Weights of a small self-supervised image encoder: activation swiglu.
Rows from block 9, named by matrix and row number. Rows with one number belong to one neuron. Each number is 500 + 50 x the weight over its row's rms, rounded and kept within 0 to 999. All counts start at 0. Numbers have three digits each. After the name is the row's rms in percent of the matrix's.
# gate: MLP gate (model.blocks.9.mlp.gate.weight, 768x192), inputs 0-63
# fc1: MLP up (model.blocks.9.mlp.fc1.weight, 768x192), inputs 0-63
# fc2: MLP down (model.blocks.9.mlp.fc2.weight, 192x768, transposed), outputs 0-63
gate.33 089:480485522385441448504525536433490508417518508608426415447471501525399495526458457467490551480551412588574494527612500535445521530530514554521457464467405541515513559501540613548549482531432508
fc1.33 086:521613512538494417545457541510450564469445505460494555565522460489561461492491466492494474501482592483471560489469458518437402527425468528495491480576559460493450365480397421383476493501543513
fc2.33 094:533512564495567476480554483519555460555474457538527516518413565467490546531536499510530462621440503459523577563504561543578453471519491379519446454501585478616518525507443379463520561549416495
gate.34 091:483529534464524481557404426454472510457509383448483493479508386479350429509385597468514501503495450528491521526463403577507499430552545469434480457527494511402477523439575441421545486436536500
fc1.34 089:526487521453460438461381441467524485436478386439532540474549433521399466575442561457551582461502544534508471530534478646527505394549596492431543532481483562456488587441595418475512525474443450
fc2.34 102:519449489539464559492419550490519468499529540562465518573356425515502523522525479541549560474491453532532517561572494519490586526499618557550513527505481489548460531531480515593427478568562563
gate.35 105:489484407521512423536504559534587548475474471519477548566362489484458561546506548412498469431538502412517523462483533500545494473461458558432527548436523441494567528440494523498458569512549506
fc1.35 087:419482445444488534495500586475557519543492505463434517481566453453524556530508541447457511409438494370535489529481563398525590457546533533485461560418509479396493493514449452471507560538517485
fc2.35 099:543518362435402486505462492462459517507558448557429556524515425455516507526499532474470447462543430489581495443557487489558480514493519520480551510453493515492530506514437424569440508492587481
gate.36 119:498647380477455579491494570440513519470558532504473492514539493499427473406497481545553585423545416473527577518493488494532492499525524464441519505515445471504601535596442468521513445487479542
fc1.36 112:606583307527484483486508579506585494512543580552449551550573481582443555445537418595473547462541444438509494485551509425483475476496470585479470469447416507487505529606474514567510409422456469
fc2.36 106:472621351532427586462525596431526449542500505485448519460518463539451562452558452543514557459538463486533536537527546493454534456524438535420454480491450546533628485608506475490469415520457533
gate.37 097:444564459521522513496513437463435543536446466512538528444598398501527498447475573471513539439426510525529487435559438534518494506583629546524436484404539520542452521465521489552556558493501503
fc1.37 097:551543486512524399541592551442525556461492509480553546460500436458569485447528464517526573519504498531531598502560441615508540432531474576515526568479566493443620530531581554490595522553500488
fc2.37 103:472545478545439447415570482583457554441428531466499461425539463358552522532551492436525581451486387455546509607499438503425442498545499510516550482520512452485560528576534557515480575618555467
gate.38 141:559479474610535567539459518376521501588415462525415536512555514523469491519599432473475593402545564462550541518496440485444558497490462515490495514495505472490515467578461536537477523465517434
fc1.38 143:471408472405442513550481454586549504460530532460544422498503459506537496458459500471511500501507506502506512447507580519599574487460585524563519434469471553535545470434499403549491477558448502
fc2.38 122:550493409397511497511449529472432401439482497441508471473492499515598451503490495453502543496510370496495515446530486635500544522519530525526527511488466503439529489474504451533569425478550539
gate.39 152:509502502523520469526448477396437520531461510450456566501488480536528497460528536445522585487480478446476446509513560524501532498580577534467458525517456562456550444429530525496481447509562573
fc1.39 143:541588516510489532512390385437410511476390532427454579515441491517503445496467549448534563476484494522465459519514475513526555469522537503499401477529464544515549435523554486516560579591536529
fc2.39 136:434507503528582474502618484564449551459503503466441598485491581495546563511535557445549447616587493550474458551481464462538399401476499453419499531503451501589535528424462428465562488515511379
gate.40 087:473553610502536470486522351452531446440483539476562426434566492504500535579541514524564408643498501549551424511449564558462499493509578496567577424498504460451480543407506420520466525488423521
fc1.40 083:473480434464458532517455497555530563477605541512510439502483496443519569541455534500527523557426520502486546471469517534487507466530640471542556491500548471598483505495502445504561448451339454
fc2.40 087:401446520531518543563350463504599518464460465481495403470487510505465472492494446519544575457479523555548477500541489450496578464465446525431586478560568547593437510469554465506531487498426468
gate.41 082:462463506464507607519468522502512509493523502481452528470459560576525529493499515450541540558546471405506503551641483454546566472531509509546467576493454532482640489477476462470446452540429520
fc1.41 086:493482521500411453517485498507502545486547482504541479519538394437556488489517534514555446513468481532517566516402514504443431483493500562554488442492569421513534516591508514504525609508444406
fc2.41 094:546497450473467512550615515488579555439573535496453481540547477439547455480482448551487517454500420512587513552478532536521540438518502543553542480589526525479575514552449482506549506506528377
gate.42 112:414475529461423425520531516385583508483600507448466528474517418533531433516424568505549653575521436514481509516622468502524519493486495563585476537415400497537502480517539501492555515486457431
fc1.42 107:527528485483561476523463510562472545586524551552574462423488555492375506486498592546520486561479438530496533588513459530524448578556474469505548534456446427492504570469467574459575547494526436
fc2.42 110:435514513547450363500517587492450535531474507496517518514550430445448423438563536468623556556536522398542546539457464432469593539520440562419536474529414408564489512454507416461461486393502531
gate.43 074:576498458496541534478488468446538500471440572507523524476610503554439482533467565526340614414387484618549415502505507486507474422422508386564580524527479465475470502525470492501466506524587470
fc1.43 071:515484499503484450448586516498558511592471458416483449482481591529633552532507476499536494430428573479562388511499464486492469508460578489473479455439443512426550458573515426537491492580446525
fc2.43 078:509417530504504503607620546474508471551471523469442600470430525431545489499562492434562477454513472417576446537522503467512511503479510508537435461453508507524475478478616332556485524532364367
gate.44 111:516565550464501475509575404490371455572553519521606458466487482598393523487460429512503551544500409468472509541533410538465545491509467640452542475525567471490586538415503482461521534541392508
fc1.44 119:429512471567449469538471425495616476472374466480469538520606544492564561568454509604522502477492586481534562389512541478489557508553517438515557547488452598474447465578484578509452483494575575
fc2.44 116:436505481567393516475480514457507469546507475445564505472634421477405479561495452554510535583477504433395527497518498485569537501490521489481444606488468547478507493518560480523484521479476491
gate.45 110:492533506470418537561501564478561530455469490514477519569394525479488492400543536540517462497483459497540461514537551569502415590449567488558498539574507507461487525491483463515518607396431579
fc1.45 113:515412530437514543533467548504570473413432517523529496572504455455528474506473433470598439518458520457436583471457420459487522546471478549532532536487557558490581538628545514522446572441476545
fc2.45 109:587456589574633402515526529475447428452558453481561546511409511458582431443541447460535550491541443557516547410379472505418480449478544466574564547482577545476461617528516551509473558477575538
gate.46 122:488425412523416503559485467441504502485481408560501501498460507489447547499474503514460554414479447525480486433437466558415535471462536570543458446477428475500532482426463523523473607443379588
fc1.46 108:535510486571478411482446409435425587482549515479467426477491529480390558510450451515467431420589456492522512446472563554481508531462468600529491471511514433444477489477442507558443453502447534
fc2.46 108:524458458445474377503555417502431533498457490555437444506485586492539491539534446560493458430523415472478524490464530513505466594550493518423557534561595500509472440530545511472584416530538584
gate.47 128:489551447482515519443497378536485539543520415543452495525509556503497507464438563475571496555578520510496429482456559477538474550561496549480564433489533479514524553512547508575492568418438480
fc1.47 133:547504534526521611555506551479529547535524519509537490581574484498538528562599442484500449486481524564507440471440554488489391476518575442563516559506553535624470572517426453497502465561602515
fc2.47 128:513556429530580473482493442431561546548620487604518494462481413544500583607549480461590506558503543534497531558511562451504478550562588484509569512593550459461436541433406464456504520517423492
gate.48 086:514516552466504438591460533508522438493525447462512529474567410527572458414530507482580517518475480510503495512537508564434489519410543430462570513533438558542435519547484538569677536532459613
fc1.48 119:519547411561493442490486495463482451591525508393477475404532518498506477458482429543511484460480437516582516531468494530538489510489494419481601485505551509499502483445432492491586608489546544
fc2.48 108:476518404531526460459547494464496443520538509472519463476571505464577503440414437516519502536474390524527463559588473520559469497458479511469558516509484525544496481507485534510618561513527579
gate.49 078:486454476484504596452495433454542434511539440483536475487410434495497511405574447528496538475412495546479548432414501420571535580547486503511469580502459484513425536461574468522479454550481473
fc1.49 081:477512445487549560512452554461481469438504555520481554472558431446583436543438433552448446417507575511459590556547510484523508425482534437497571400481560522395564496511537485487545482473506477
fc2.49 091:395520535467550508434452445419540564518531505414482592438453436507607454506568450533436506509456445543548613475460487468512509457536555548524521548491451472419527580564503558474545449511508455
gate.50 095:546560496480449611529533502507501592543524511535574435500482460472381480445464517496480516418517621433455510429541577450610590488534574527553481472489472508537482501539557498454484490454403541
fc1.50 096:507432551529494535494555472546461509447568525626599436536498541468499433484490457466548513497504519469565457612455444512609537482480510573492455510489535532519547499552542393448433468465428450
fc2.50 100:487467488585589568471452509455426467506425547534459486449532530496560521484464451478570484558482538429579517483511370462534467470422497552457463486472594524392427467499523453456471472491466589
gate.51 107:461383378465523561529542469500503537433558505532538524481474506543577465481559437556510530566496430566588414499547505449570497510423610505549553453559474475483478590556581496496476528492620615
fc1.51 100:529518481466420462427436473435494564470471581518447498475545466397428486430434540486513472462531524458479492516473591562447511539553499500467452508523599478565550501546393486463477548461463469
fc2.51 104:556486427443453575464555487545547525429515555539503487442490434488551422499558586542461475599494484494535418484543497498547487497546467581590460549470546559469527494515576514490520500484431531
gate.52 098:618488516413569573484411523516516543497379502514462518513534571524589489393410568515507604482544489498531549440534503503461464458508519461431470467571533403460425359487543414544447546475470504
fc1.52 116:456495659463553424448512582442466550415485504515616489423611487503519578477475560529540523529487427458526483479408542548457493474518524418527473476466460530472508556619520487534452499524526473
fc2.52 106:521412652456543518466611603432471484487456566540634423424504534559555567474398556519534589488487457453535500518476514550508510483547393510462536465479492488497507555592559487505514553482537491
gate.53 124:543444482517496452444545554373433488568508472475446470540524620472488518532540476497497438531471467502477476541478626591486453517494492461441532530483505417506464557508472562350420562484465422
fc1.53 113:506560472481499419509519442501505475418463561498579546482475521521558492495471537546475521566425550468541481503417494490518442462529488468503606544520540451456478454443528366565459496432531537
fc2.53 112:571470455553569496418419464576499520525437513542602490450580661502574455467484556566540559525411480575531462427470439475529588520497571502447539394546518567504510612525511524471509526452460520
gate.54 135:515436443503522502503492638538488420551477446529439411427487517564467554527480510445517552413504543525457490456493501477430509497461428582429460481415547415448489531461542523410509476405504497
fc1.54 119:551505538561558442504486618486437537485467445464494447382460419519502571567515487390516545522575556504491550477441462442503534449539481556454554499522508411569485567500509489544577507479463524
fc2.54 112:470551508472575436528620572330435475404498379478495481496541509467498427537479454466574488458550476448478604556464471430470477489520604562492582624560532466543497530523482456498561430503466348
gate.55 098:578504468543475474521505499394537539510387523487536510405429496502570427540526463525515519530468480504529443445457519575583570433578511490475544535450510525401389489509532499430473522409522445
fc1.55 087:478509568504540460481513628516416500484434436486473453462531524518426525548503425542503598390508438489605443592513474420466561517499440486523563518480526482549386483547471518549458491558515423
fc2.55 094:501555507541476455537535561479508486484552571559467534415394512479547491527490437500536501532528522489460555583540459493503467429479597519523442546479539548532422453467500583593460484473485432
gate.56 109:541520525547457483505489457478454463472593474589475520517521484600588524473547522503544513509483555645516516540485530379540409464465565483557482581437557539504501455535550456545509530503406411
fc1.56 110:463494478527486508497488456446462461519467423525498522514569472504574465524516514545494506506445509585538551525466402440505402535460584502464444489431508558503480450561489483474484539470418476
fc2.56 116:558534444459523602556496512492545472412598493477539449452518505571467569573410505448409512542479455499539525542574515473475528539510470535437565433450439482460550457537501635460502464529559481
gate.57 085:460506468440464518549510446470508406516535560501549504476495464435476586410526528525553493478555467583466568561482533432483520515613579513530584414443465548523497487613529495465507401543548468
fc1.57 086:465486556527493455483542450462445520524488489621465563518572563505491476521480492446419416512607521438521472463500513538526468513437454561478380519599490456525534522415412505589463586517487423
fc2.57 093:446484536501541537524521496530505428409543468552451475540548436498489443558541560436470473490452568487540390525435507518524386469429475512540439507516502503430513489474523568567532573464558392
gate.58 096:448516540495502592422401560535555511474424479417442520448481533511527476496440595442491478476561568423547432539429387498495476537539482564524484507530502457431457588537496414494445534472486423
fc1.58 096:526478557459510478553458367437481566511547423607510448566433482561498507472584476499554538570476431494499534497532520501466472526552420526461502445467506472530612518388471539494554443471481533
fc2.58 098:570475392564499478407470522529481510603552486516452520504573551417519582431444498532544488535508462507491548488486536483584520456565512423434470432371492433568504552511456515581474526429494434
gate.59 084:494484500570470535514512483561498554559411458513468578512497528484544433513469566541542535517476536577565573618494500550520488467451462469465534512525543446490489576586479560531418522596436609
fc1.59 083:474434407564597520511465468435565548458493573499557475543438601598596506510555511579507557566473527399555502445466548527536433439433484444395508478529449476540448545578466533417511485478506485
fc2.59 089:517491473568607444549499497494475556476499619456519519574465468502385566469485573588474529479448480521503470497532522517417461440504494535458559476370462407382508407506458514502511503538540548
gate.60 091:596577549516441478510467434459425496456456462477504494578552539457490573526469518560559526469514475529554502565483483421533450551523430522449585540511503426537508422415497556560481478482501477
fc1.60 086:595456387494528462548473557430519473548498480446472449573477430457589484542491522543619601487467531526494559459478545455548533454488525489490538475496563429540428536561498520558617582534464528
fc2.60 086:508480488494487476462442531484445575558544455488525450493584374455520508508458512483552535444424445423498531583501567505530472542513493495475536505459534432536544571472430525546545492450493604
gate.61 124:500511590428493505588437495479452557509525406544529492578492460586512526491558545571426592406495505468451590484589524467455501503510470464511492437453463591514432444432440416546537460501474517
fc1.61 104:451470518481440488537437536478503493469461475552534499443469484534495460595546508507467573502454459453535508402498392539513416493542506484508492450425477583455433451486496478513554546499539477
fc2.61 113:536474592527422504532395495335409537511556477569559460518549392513436546554542460559518526474445506486476575427510538541438439443512432508511489529449547552444534487462515448481548511536579486
gate.62 096:529461444550482455467514515467608538401555522549520477460410554468437498525498587491590573498489546513504504477567435456546494531523455541427554465404454418529568537467613564476481520500499497
fc1.62 098:506491418495448474463490486531484470468582529586438331481480463449493578574530569490571469467602493497512501435466595453446560599592442528477446404482508478524448528468566531543465457502475495
fc2.62 110:446378453463495489466500547455485496430383546634452482478546450397510432537493540447505542550499524495516506480557445573461549499469428467509532450416465570588625537416424463516577451495515483
gate.63 103:554439464570549453428471594529541515454511566534530528501526579498476389549514543404446584550569614460495554544570498519555458491540464529486519539388688491494540560529509467411481525462556480
fc1.63 099:442503620518435550503497552535481474437456617572471470577480480524404549492472543552518477524604407540524424506505399454451552514486525450505523521509438502548469491491402555507494460453555550
fc2.63 112:603506520526479482656565534502527591603458456516499426524433408543479475508423491495524507423588532549493553526471538503498500520543525564449448446503432503446504525479423531457531503509453574
gate.64 116:462530477569520432524460491483487467520452542478537459524450542511498458520425439493410538483581407474513414553457475527558490509565542456528553404445554458515514501423432523443507507448505431
fc1.64 110:433546506605470459576512501507511468499489543457535497507476584501490440561448457540441553487536398522573432585462438550630489506583527462531574460485543548532514486429495574419499537475522488
fc2.64 111:470535443475444539449494480509478515552471525552444443552597615559556480494577434520491438550497507446498477555517512576455519502476536500494472579487444521508527478467469603603421431546462499
gate.65 098:418540508479523418496528428556505447489450453578437433603532519533447578417467560430434378498522434565494396576503481396467523433489537498530592464595542550459464649559515507533467474529501520
fc1.65 099:481521543437495458549536504481516530525495522581478432534504456566474514525439546467450470475584553500476493500491537455402511414487524471591546527597464526410487545553493478532514569602517543
fc2.65 103:574558518469468412549454600506377541590491430487432494447511542483482474460614484421507474469479559455468480491480470539482478496441530473597573502518501525409517519503478413474530505564377523
gate.66 116:473538403530463439388439408517509464461580595575467522489511507557491535518534463520483559496407545426493547504405466490407563514507458459437439452510514491513523467566520492453492462517502502
fc1.66 113:471496460477507565414496411523511541417619575460437498457437498463535503505520493563452498493387524432422461479442477384483528529554489549478514421401464475559448470579501446364529505497464499
fc2.66 119:436455581465512520505447477569518489531458528369565533522443555436531571449505544542503499480574502493481483510601551453562520520645431531638542533483495492542540473454475469608444493500353475
gate.67 099:465505483411491452472487335473512450516476435539516514579585572496444367524509500476510509473515514533517514515572569554496476486532456536466475544467580575616415446475439587519526483522558469
fc1.67 093:551502524497506545471529652566470517485491547483451516477497428503564570497482554450594517547447540479510496514509351483457556580469576459515564451507403429379564484539513470443473448450483530
fc2.67 098:459468591407462485554542564534511439557493520440479598536508587489488500543439503523533524411424547453509607446531528492474468586547496503478486502574517480461561452446543496551499524464503433
gate.68 101:474374531456498493460443506559513460524470571436465580510543505609543581471496483559466497464469401431452536514548506452391511473403567535554546616555478492475548467430509466489508468488444439
fc1.68 097:478494428487539447502482499551535490491629486515498480492534553433468417560433519506509489480486589462545549461488504528528474539534495442484504396553533579388544513586406630544423487493570550
fc2.68 097:490416513433449467468400527471528522464519611513544472439438525515504531401463591508385458534492459392479539474612467536441506480544528438474490516501517518480440640630443523450530532436455485
gate.69 076:517497500512450592439562540465506528556466458496492520538517542603589501424527466536537561517495461489449485481480512459494465515520420506429462511515562545534451478525508433598475523550432490
fc1.69 091:506415595496619493516495487490436480516510465535460531442515530523553564557483520451589506514473445501506530375456518486475454522546525407467483476578547505467441536575546451531541506447503481
fc2.69 092:444433619474568486555508496473411529470475490575439522414446528532486534486509507466660494513477458454520520452494487419501472458514522556470471528513501487532594498492544514495557529632485587
gate.70 111:499481573466461532468505414476525512479543491541568544453564569500464485509545485408570471448538517563446442508542368522502402529452542567449514510622511516521397488582625566471563425486424488
fc1.70 113:505510500512481589530537622530526512495445524505413461500464408483479583515448550600504490471636481581457488534592560480501580519617449467482480518504505532472400512503491535496506475459513418
fc2.70 104:532439518462451446469448561529590529479432519489485574476560556589501477529463459460537537513527494578521516523513510522491397522454550468444487554553415497470437557487528499527559466573489392
gate.71 087:486577572540449554558457504534487572516521452550418437454510513439423512438488529551526512454437466505434503496451559597423552506465422496409471449426445506468512519552464422460453527483569499
fc1.71 088:423513509421514534565497503465502430555523539450473500374603501398466444502456571492506457545497525558472439498559461576487504490526544450403499455534488528482510554619466454485423537439556583
fc2.71 094:560462491458486576468477584549522501472544495491477484602526535502431499529539501448519503355439584514468512528573479537469564498614398390528453492540460462510492543522390435482503540600505513
gate.72 101:480501503547470570509485466485486525489563529450433470463549470460399481570524518537531557454481569491600497486466608475444533517640532466534587476494560514500507512516464501471506493533480510
fc1.72 118:470444536454456612475507553475580518498497420526492463513483457543540359572563476554500446445574454463490530470451604489484452505489474527434435492475485553457434490480498540609429487531498452
fc2.72 111:502509494549443481434637464606506474445468432551466488461458575487518536535452504455436540493509502522504474486584450528606589481458507526537549490529477584486432456497465362447474589497510571
gate.73 105:472484523469486583537533543567479477478567573430491465468446377414493453394573481414510506530530440512484509425499491443439521504612502502498453395505411533439511495606429550454553526562457480
fc1.73 092:548501469518563437411521507416564538490362437513543502518581569554547573565413481580544461474545532438436506486469521568552516488451440477400478536506566494569563485396512462487436569465507491
fc2.73 103:483542510483505548454547522518495515554414609506516462489461481532484525484512506513583511513482471479487562467452460450536506573485520501447437500553508508522588607569416573534483583411406409
gate.74 083:451485466510399536529580447477514503472441491486496501442501448554537560578556469462543545503447489573504532484466440463503467497447491477463518500578463516478562409530562433466442558533593600
fc1.74 086:519486434455520514559411451534500492529471450444452517558600458446500428517497575531524526471564483528562551633465467542388435494497545538499419544492452508504519420505582464574502452407478519
fc2.74 082:553486463492496526477461501614440431512510545502515456513547502477517408530554485514444498506443543455489512561416428485483493546497503508459492480541502464512461522477418415498469484529582513
gate.75 090:578508455439500469510590517490509510413593500544445531455460466594611462543457545503587442488360514398519496443481468485484518548652577493529501489525528442425436453485505562570499532446429578
fc1.75 099:413449558490587469588508507522578485536360530478495417496479473435457472495484474450508545500565503531465541521503486483520487492359427517458489530481506586473511510471557463394401566494555492
fc2.75 093:618532533492535492473475380568542562429479539581582485533571457459463522621546540419460576405417457468520492515514497370471620539412518496509530526599535488439525484518556473447528552553501449
gate.76 104:558519491513592489455448467531482509421626520485622499422526530574533550541497553502533485499468465501501448499442526417490480527582540476506449471551486464496493588491510435537538563455614459
fc1.76 107:480550506501494586508481462550530507595584418518451520531502517473458558468488441518590599500487577497573553502599414538440485469505455495430488473532531539483517408603503506445527557503502530
fc2.76 110:430492480449585637544549455477483496499492450494523468523577495491472419601397442613496558532473515572601549518524509520483612550504418536465418540486475541587425439469391496548556549495498529
gate.77 100:497604531464555482429432458539477472524464472442466555442451555494503464458434509551516536446563581476494511565460510526538643551397573478404581491512427481461467436466594444404519573614544456
fc1.77 101:534455400500452479529518574526528559545549523542545473547565502491572549564595481530481475518543428530586525503490560484500463444585423495593500502531637505457497505464484609542574477465462585
fc2.77 107:369566517554440440538467510428525514567450500500602507576513509400467578513483553470489532584572447553520448438483507521419489568535563519500460524469575454447546507399535460484470456498473434
gate.78 098:392423569436480468520523478475567413504468521444509450506496523543434441507523528417540514484504435517457573478502512497503549465500524537529507491593558602456434515469542382456448481500517466
fc1.78 102:493502395570519520478522452481502635420452524541482483449550491483577482492471527550544578521411532429491508471508469477636463514550546469478441534551519433521560631531547480490651499456546576
fc2.78 099:492531447538529444523578519485429428557538477538450479474457465447498477479464518569472495549465508464531488385428517466567454498536520506484515474560508519482501582492491495401492341464627529
gate.79 090:464439460555523551468457519523489592569504454483536407506491523513542523434472422570509536527488432475578473534453477424420455422469521422420401470453555460483521484418534508467531429537604556
fc1.79 097:424503501426408465595538444419488514531552560568463500550511457588516543572421538454493455491495413562450473435547516454563529534531443532524590536490461521483438504474473417450470542419402465
fc2.79 098:417458530460484482474340505538518584534493516432483424562550582556528601604441504544473620579434488527485491484516479505573500445567539528506502475508398538556539520416524522528420509451509445
gate.80 087:525522490530545566564476538502534540488463456510453506491477532533499443485547584570538583483512491482533441542499538458450492528486481451560525508519610494510458536554489488522509433566497546
fc1.80 101:501494498491490464505522533495494457559552504519569573502559478436546582532448516450404552545483525573389533446549479588507529503586519520460481484585461491505412480510592635523485516398534447
fc2.80 099:518464498562466506534496394520529561464522517507478519472518491548567504532449480440500518530469507511491529536552514456462560530482539499414451492540388460507540468572523579527545489453634475
gate.81 119:497426434518507444565538464520466494477419555526543505592561481550428575524492532542527496459462401515519510475448491582439495448543593486507520419604378520488515497413536503560472460414526472
fc1.81 112:403518442539552487491527519425466396526406522509545525569582522536523511557511552540510479473563475511549484443482595502540456489522489577549480481625490531443446453451559525472425479423541565
fc2.81 117:471525448501540509458490503424514555477530409536506474436542422507560495479505559504459520576445547423510513494428506538537596488482512439450526463498434557513475561498520468550483555526446436
gate.82 071:472510468432499476549491564440500487469499531435482467619442438560535402497482442509467615555538419447524521484560618485586531527529438567486529453463513512521576567562444431456566449513479690
fc1.82 080:495395589369534496468507460462536567507553430542490511495578499455419447462487476460515360401555454460472511505481496567424474435566622399509448497516515474438508546470570442531426600464533437
fc2.82 082:509413548497622456497548476462589474488535448508516578497525522449380410471486449566483393434502479474511509520462451425512497404513505449459473479455501449474509517405490427541491626537561495
gate.83 107:461573472431435523582539457435573539492554449454484459484506462369504541451488459533573499605530452504520470531585453523531469484510576498501551568534487492482465470526497503501486501424445467
fc1.83 114:469536559500525488557483483521591527528519576473544571474472539502527504576579455416482532534508591607452514448431582535575458599511585573527510499508551486474601459443410490501572548402529573
fc2.83 112:500511528447556497501520541568558593514492427484485468486462614443481486504538459530491545519529470503454416537523468540529464499507597587558538513479447515544414601400517557470417485469472528
gate.84 088:511486444486472515493414557485476522498539536545458509501570483448523381489475447492484477454522440486577524420422555531524610478484500572495503528505480460592544589519463493521512503511465476
fc1.84 097:481512510422555484623463582440533471529456511519486533473505440503450539470536448497508577365565493472573428511544511527568561485458480577513608533556434474389503554527453368524548372484435581
fc2.84 093:480526458500511542474461490480546462480496497423448531539559444518515482548581505391555529405566478410598527558486569537548553501537496544521591458518434492478433598516470526529565456529559507
gate.85 092:553508461481445516477593482516510538508600474537456495530479533583459500588438479470431503441573550483418491487455536556486497543514544570585525602566514433574458515483554639540545467438464425
fc1.85 101:446443510514491463498450553561478491454378482480512506534521464427526563471503526467509485520385472478574509564552526489512524442409530413486505443496494560509510436407394458470492550579544500
fc2.85 101:563514471507565485436540487534527418524516513398423454537544465520374538503510498511504477501515475546509502433530535547430440486509503451444492527444493417599560634461533506389517448535472479
gate.86 100:607513574435516396450483452470531572473483486477498481480668524525473567505519463562501435607485494512433557509433456385442515472434444530577472463493492550577501490551431447567517558469495592
fc1.86 107:462414490550572570510461459474470450458558520513572401575542478510476459481557562441441597512498532546675421527523475514493476541564483472476594493529581471467515486573509538453522511525486503
fc2.86 105:499367488496551494375562471479488505538555541437647432542533520485442553504533541471476500435509504538568599590596464548508534601544488486582448502472528462502605566559468497548615485413398570
gate.87 091:537429494520437471522465481485454470434583527461542516509447415530450484604446429532504485523482485505481430529483450520553456450480548514550526418544525445510499533535484568514435401581453501
fc1.87 086:493499455521589464506518562590628504549466407549499544410483595523497480495599546572519469411519530483464463470590523449458575565522463468461435553414549533520537501444475478419567585409604550
fc2.87 102:401479496463478580573521555503593430547423418466484514563534465538523436547532602398485473565545486511388580603524504503497471589488448574495468478557481481562525540492476437478580519530401462
gate.88 102:429448439563479573456430490542566510536430531554459448602524512490562434607597497554465496487569436520491434555518544498480574501515449480437473532436482461511446483477566485528471444484491555
fc1.88 087:467418578498550464485460525518582431466521489489542496453435559476421496397518503529528477446494506497423394441470449504488535575559549534492543525561566471544493524490498472429450532439532540
fc2.88 095:611533568563561510567573516451484499460598448534595484450544498476569507375500492525465493519461568503409568510517527464550472597514477529494550470495508455503487484482422472537543481431450436
gate.89 100:553478471531572523505523462532523589486453460540449496449540524479423509440469523560591421499506510471431575557469474524585535556556477549607444400539573480466411502580532544503408439497580501
fc1.89 091:582517526487463488421505522471544514484450450510547499469482551499547487649501484540566427502516505445451601558564479459587561529474441525517388475444534488477501456483531544491435543447485517
fc2.89 098:512401608555530567517571422577471386453448530524382518481513574437507537491514425540559501491454546494487569483454445532494532532377430568511429559505584481488425505476468460439455493434496483
gate.90 093:575369524530533550510531532502493525455476528467374490418526482530510543576523494509523512543523482484459497469557469490485562563531547526467585530492549470545512516570538492537483509522537498
fc1.90 091:599426568467571473476483523523465519524537481496416483446503481489500389536563520588503542619498518486488507494541410518480595563523589550468513479484568477490505518514479488557492451563540535
fc2.90 097:503481511567500616562475506468485594502528516406571474499490564414441380391575539556526466485539518528482515485489560559470467464526577467519387429507471442424534562466471519569552488478531474
gate.91 102:476514404546541557404524473454509470527455539542500569440500563560491511576507523563443472498523409469530540603387419463482474514577571433543518479511510444389503584427548534599502471541521497
fc1.91 109:479499516476552524504539497476501471472477471504516478417430496461458524522601536421517524496394542493499472424516506513432481598591565522523505563450446532461493466478443543498460549479465432
fc2.91 111:486460475467592509514514558541437529536466497490605529452489498535533468506525535452551573581477596429532542503547466440492502660472449469572526545480514508560493542493441530504558608452569474
gate.92 086:506500463510509419500512418485482475519469600517541469396469458529500527567581432449506544416440523540483445452495538468504579457510482550502537498543454542441417466475444487641484475451502422
fc1.92 085:491437496500565521559499565569568449511550376472424486578517511566404464478475448472454545580542520479518498511523456602464516527410501485603589457466486512554546449554488579433478524440529463
fc2.92 096:507500498480536450490564454444485436511523529523440417540459515539460565499501469487475562411519488603533506464512506442438601505438548515507531557497485515553427488516494578576538550453499426
gate.93 101:605483512503553512508560485410408508570578432503483533530385483536471432530502451501558589510498529497496475511474542412525524535388444462505434427489567557511539545468477422519491548642503452
fc1.93 102:476522458466482559449504520505579524520427613487524448475593560500538494447593462512505479479515526574621532482483519404495554501579452528550531493567534517480487433557501516561576539566547488
fc2.93 095:584511495469530442484430504704500535464416533480473428393576455535518548548491568508546582421433461472474478470414516438465546536478532456518530487493520472370424513532417474546497465533496428
gate.94 094:494522423490482535457497484431566427521512455510532562353389471548600557456516487496554538464479442553517529534418442539608634530553545546453575523446497475508464485516479465494427529488512442
fc1.94 092:435400556516548503491525433545517458484493525548561487445509490488562456474483535615539529597475423446477481496531527494494542485580387438481495435492540415453549545489444608578466505562512528
fc2.94 094:570448481470422568492450481581555497438465489518452532422459570527508540560542490563497473507539453484473539532538465558514495554529481493457539456446489560604526438551474385565420476458540429
gate.95 108:494513525504470572522533520529590586482563468537559434484519397549550469451546483479476453429535508476374556451529569525440552467524541521615519537433425534535495519448514484542456554456475572
fc1.95 103:473456531519400614472559518495534571490524509542518469519572413549484454473531478461482468436538558471426509437490547502525499456503574518616508571460464547511487460490410496557450523478482565
fc2.95 113:543536455443443573461435490560587488499481477499468480540517529455508608473460446487529449559427482489491478522508559492484425604479458456424419575555456523525467383535503393502523530477625473
gate.96 110:511435432607490347519468465516463469404470469540453443493456471536475598553610446526529550475443529504452599505446497526479592477484434450436503530577423458464391473501516514464517527478567442
fc1.96 114:468475492490504397524436573561468411401490481557462507478468538494524521566557446510495468477484558526378557511497543555509593517473438447415464475518418493445446452354563519503494569429548478
fc2.96 115:545456557589465401551444511460543468609444484490502487499554552496538508511527437474422510487539504524479462521542498540490429554519444507368461510462496475521550556480527537502533540563450463
gate.97 089:456534518509417578475457509496476465495486525508489555604552455540413590473411414462472536517454486532543439471464622525495475463495530486473425537424431460525491509572489471557445497488521428
fc1.97 084:484498500471429535409458505463482472437462457580457484487496533594518537475441451445499533554416484497565453489511475564514435513492528491487371463428435481510517409571421491599510462545548475
fc2.97 089:572477537463460469506547564477496455568506644543455539557452532541460673520503452444459468490384524580472453486438523489477510508551547471527473465491485461478361532542493524556515504509548525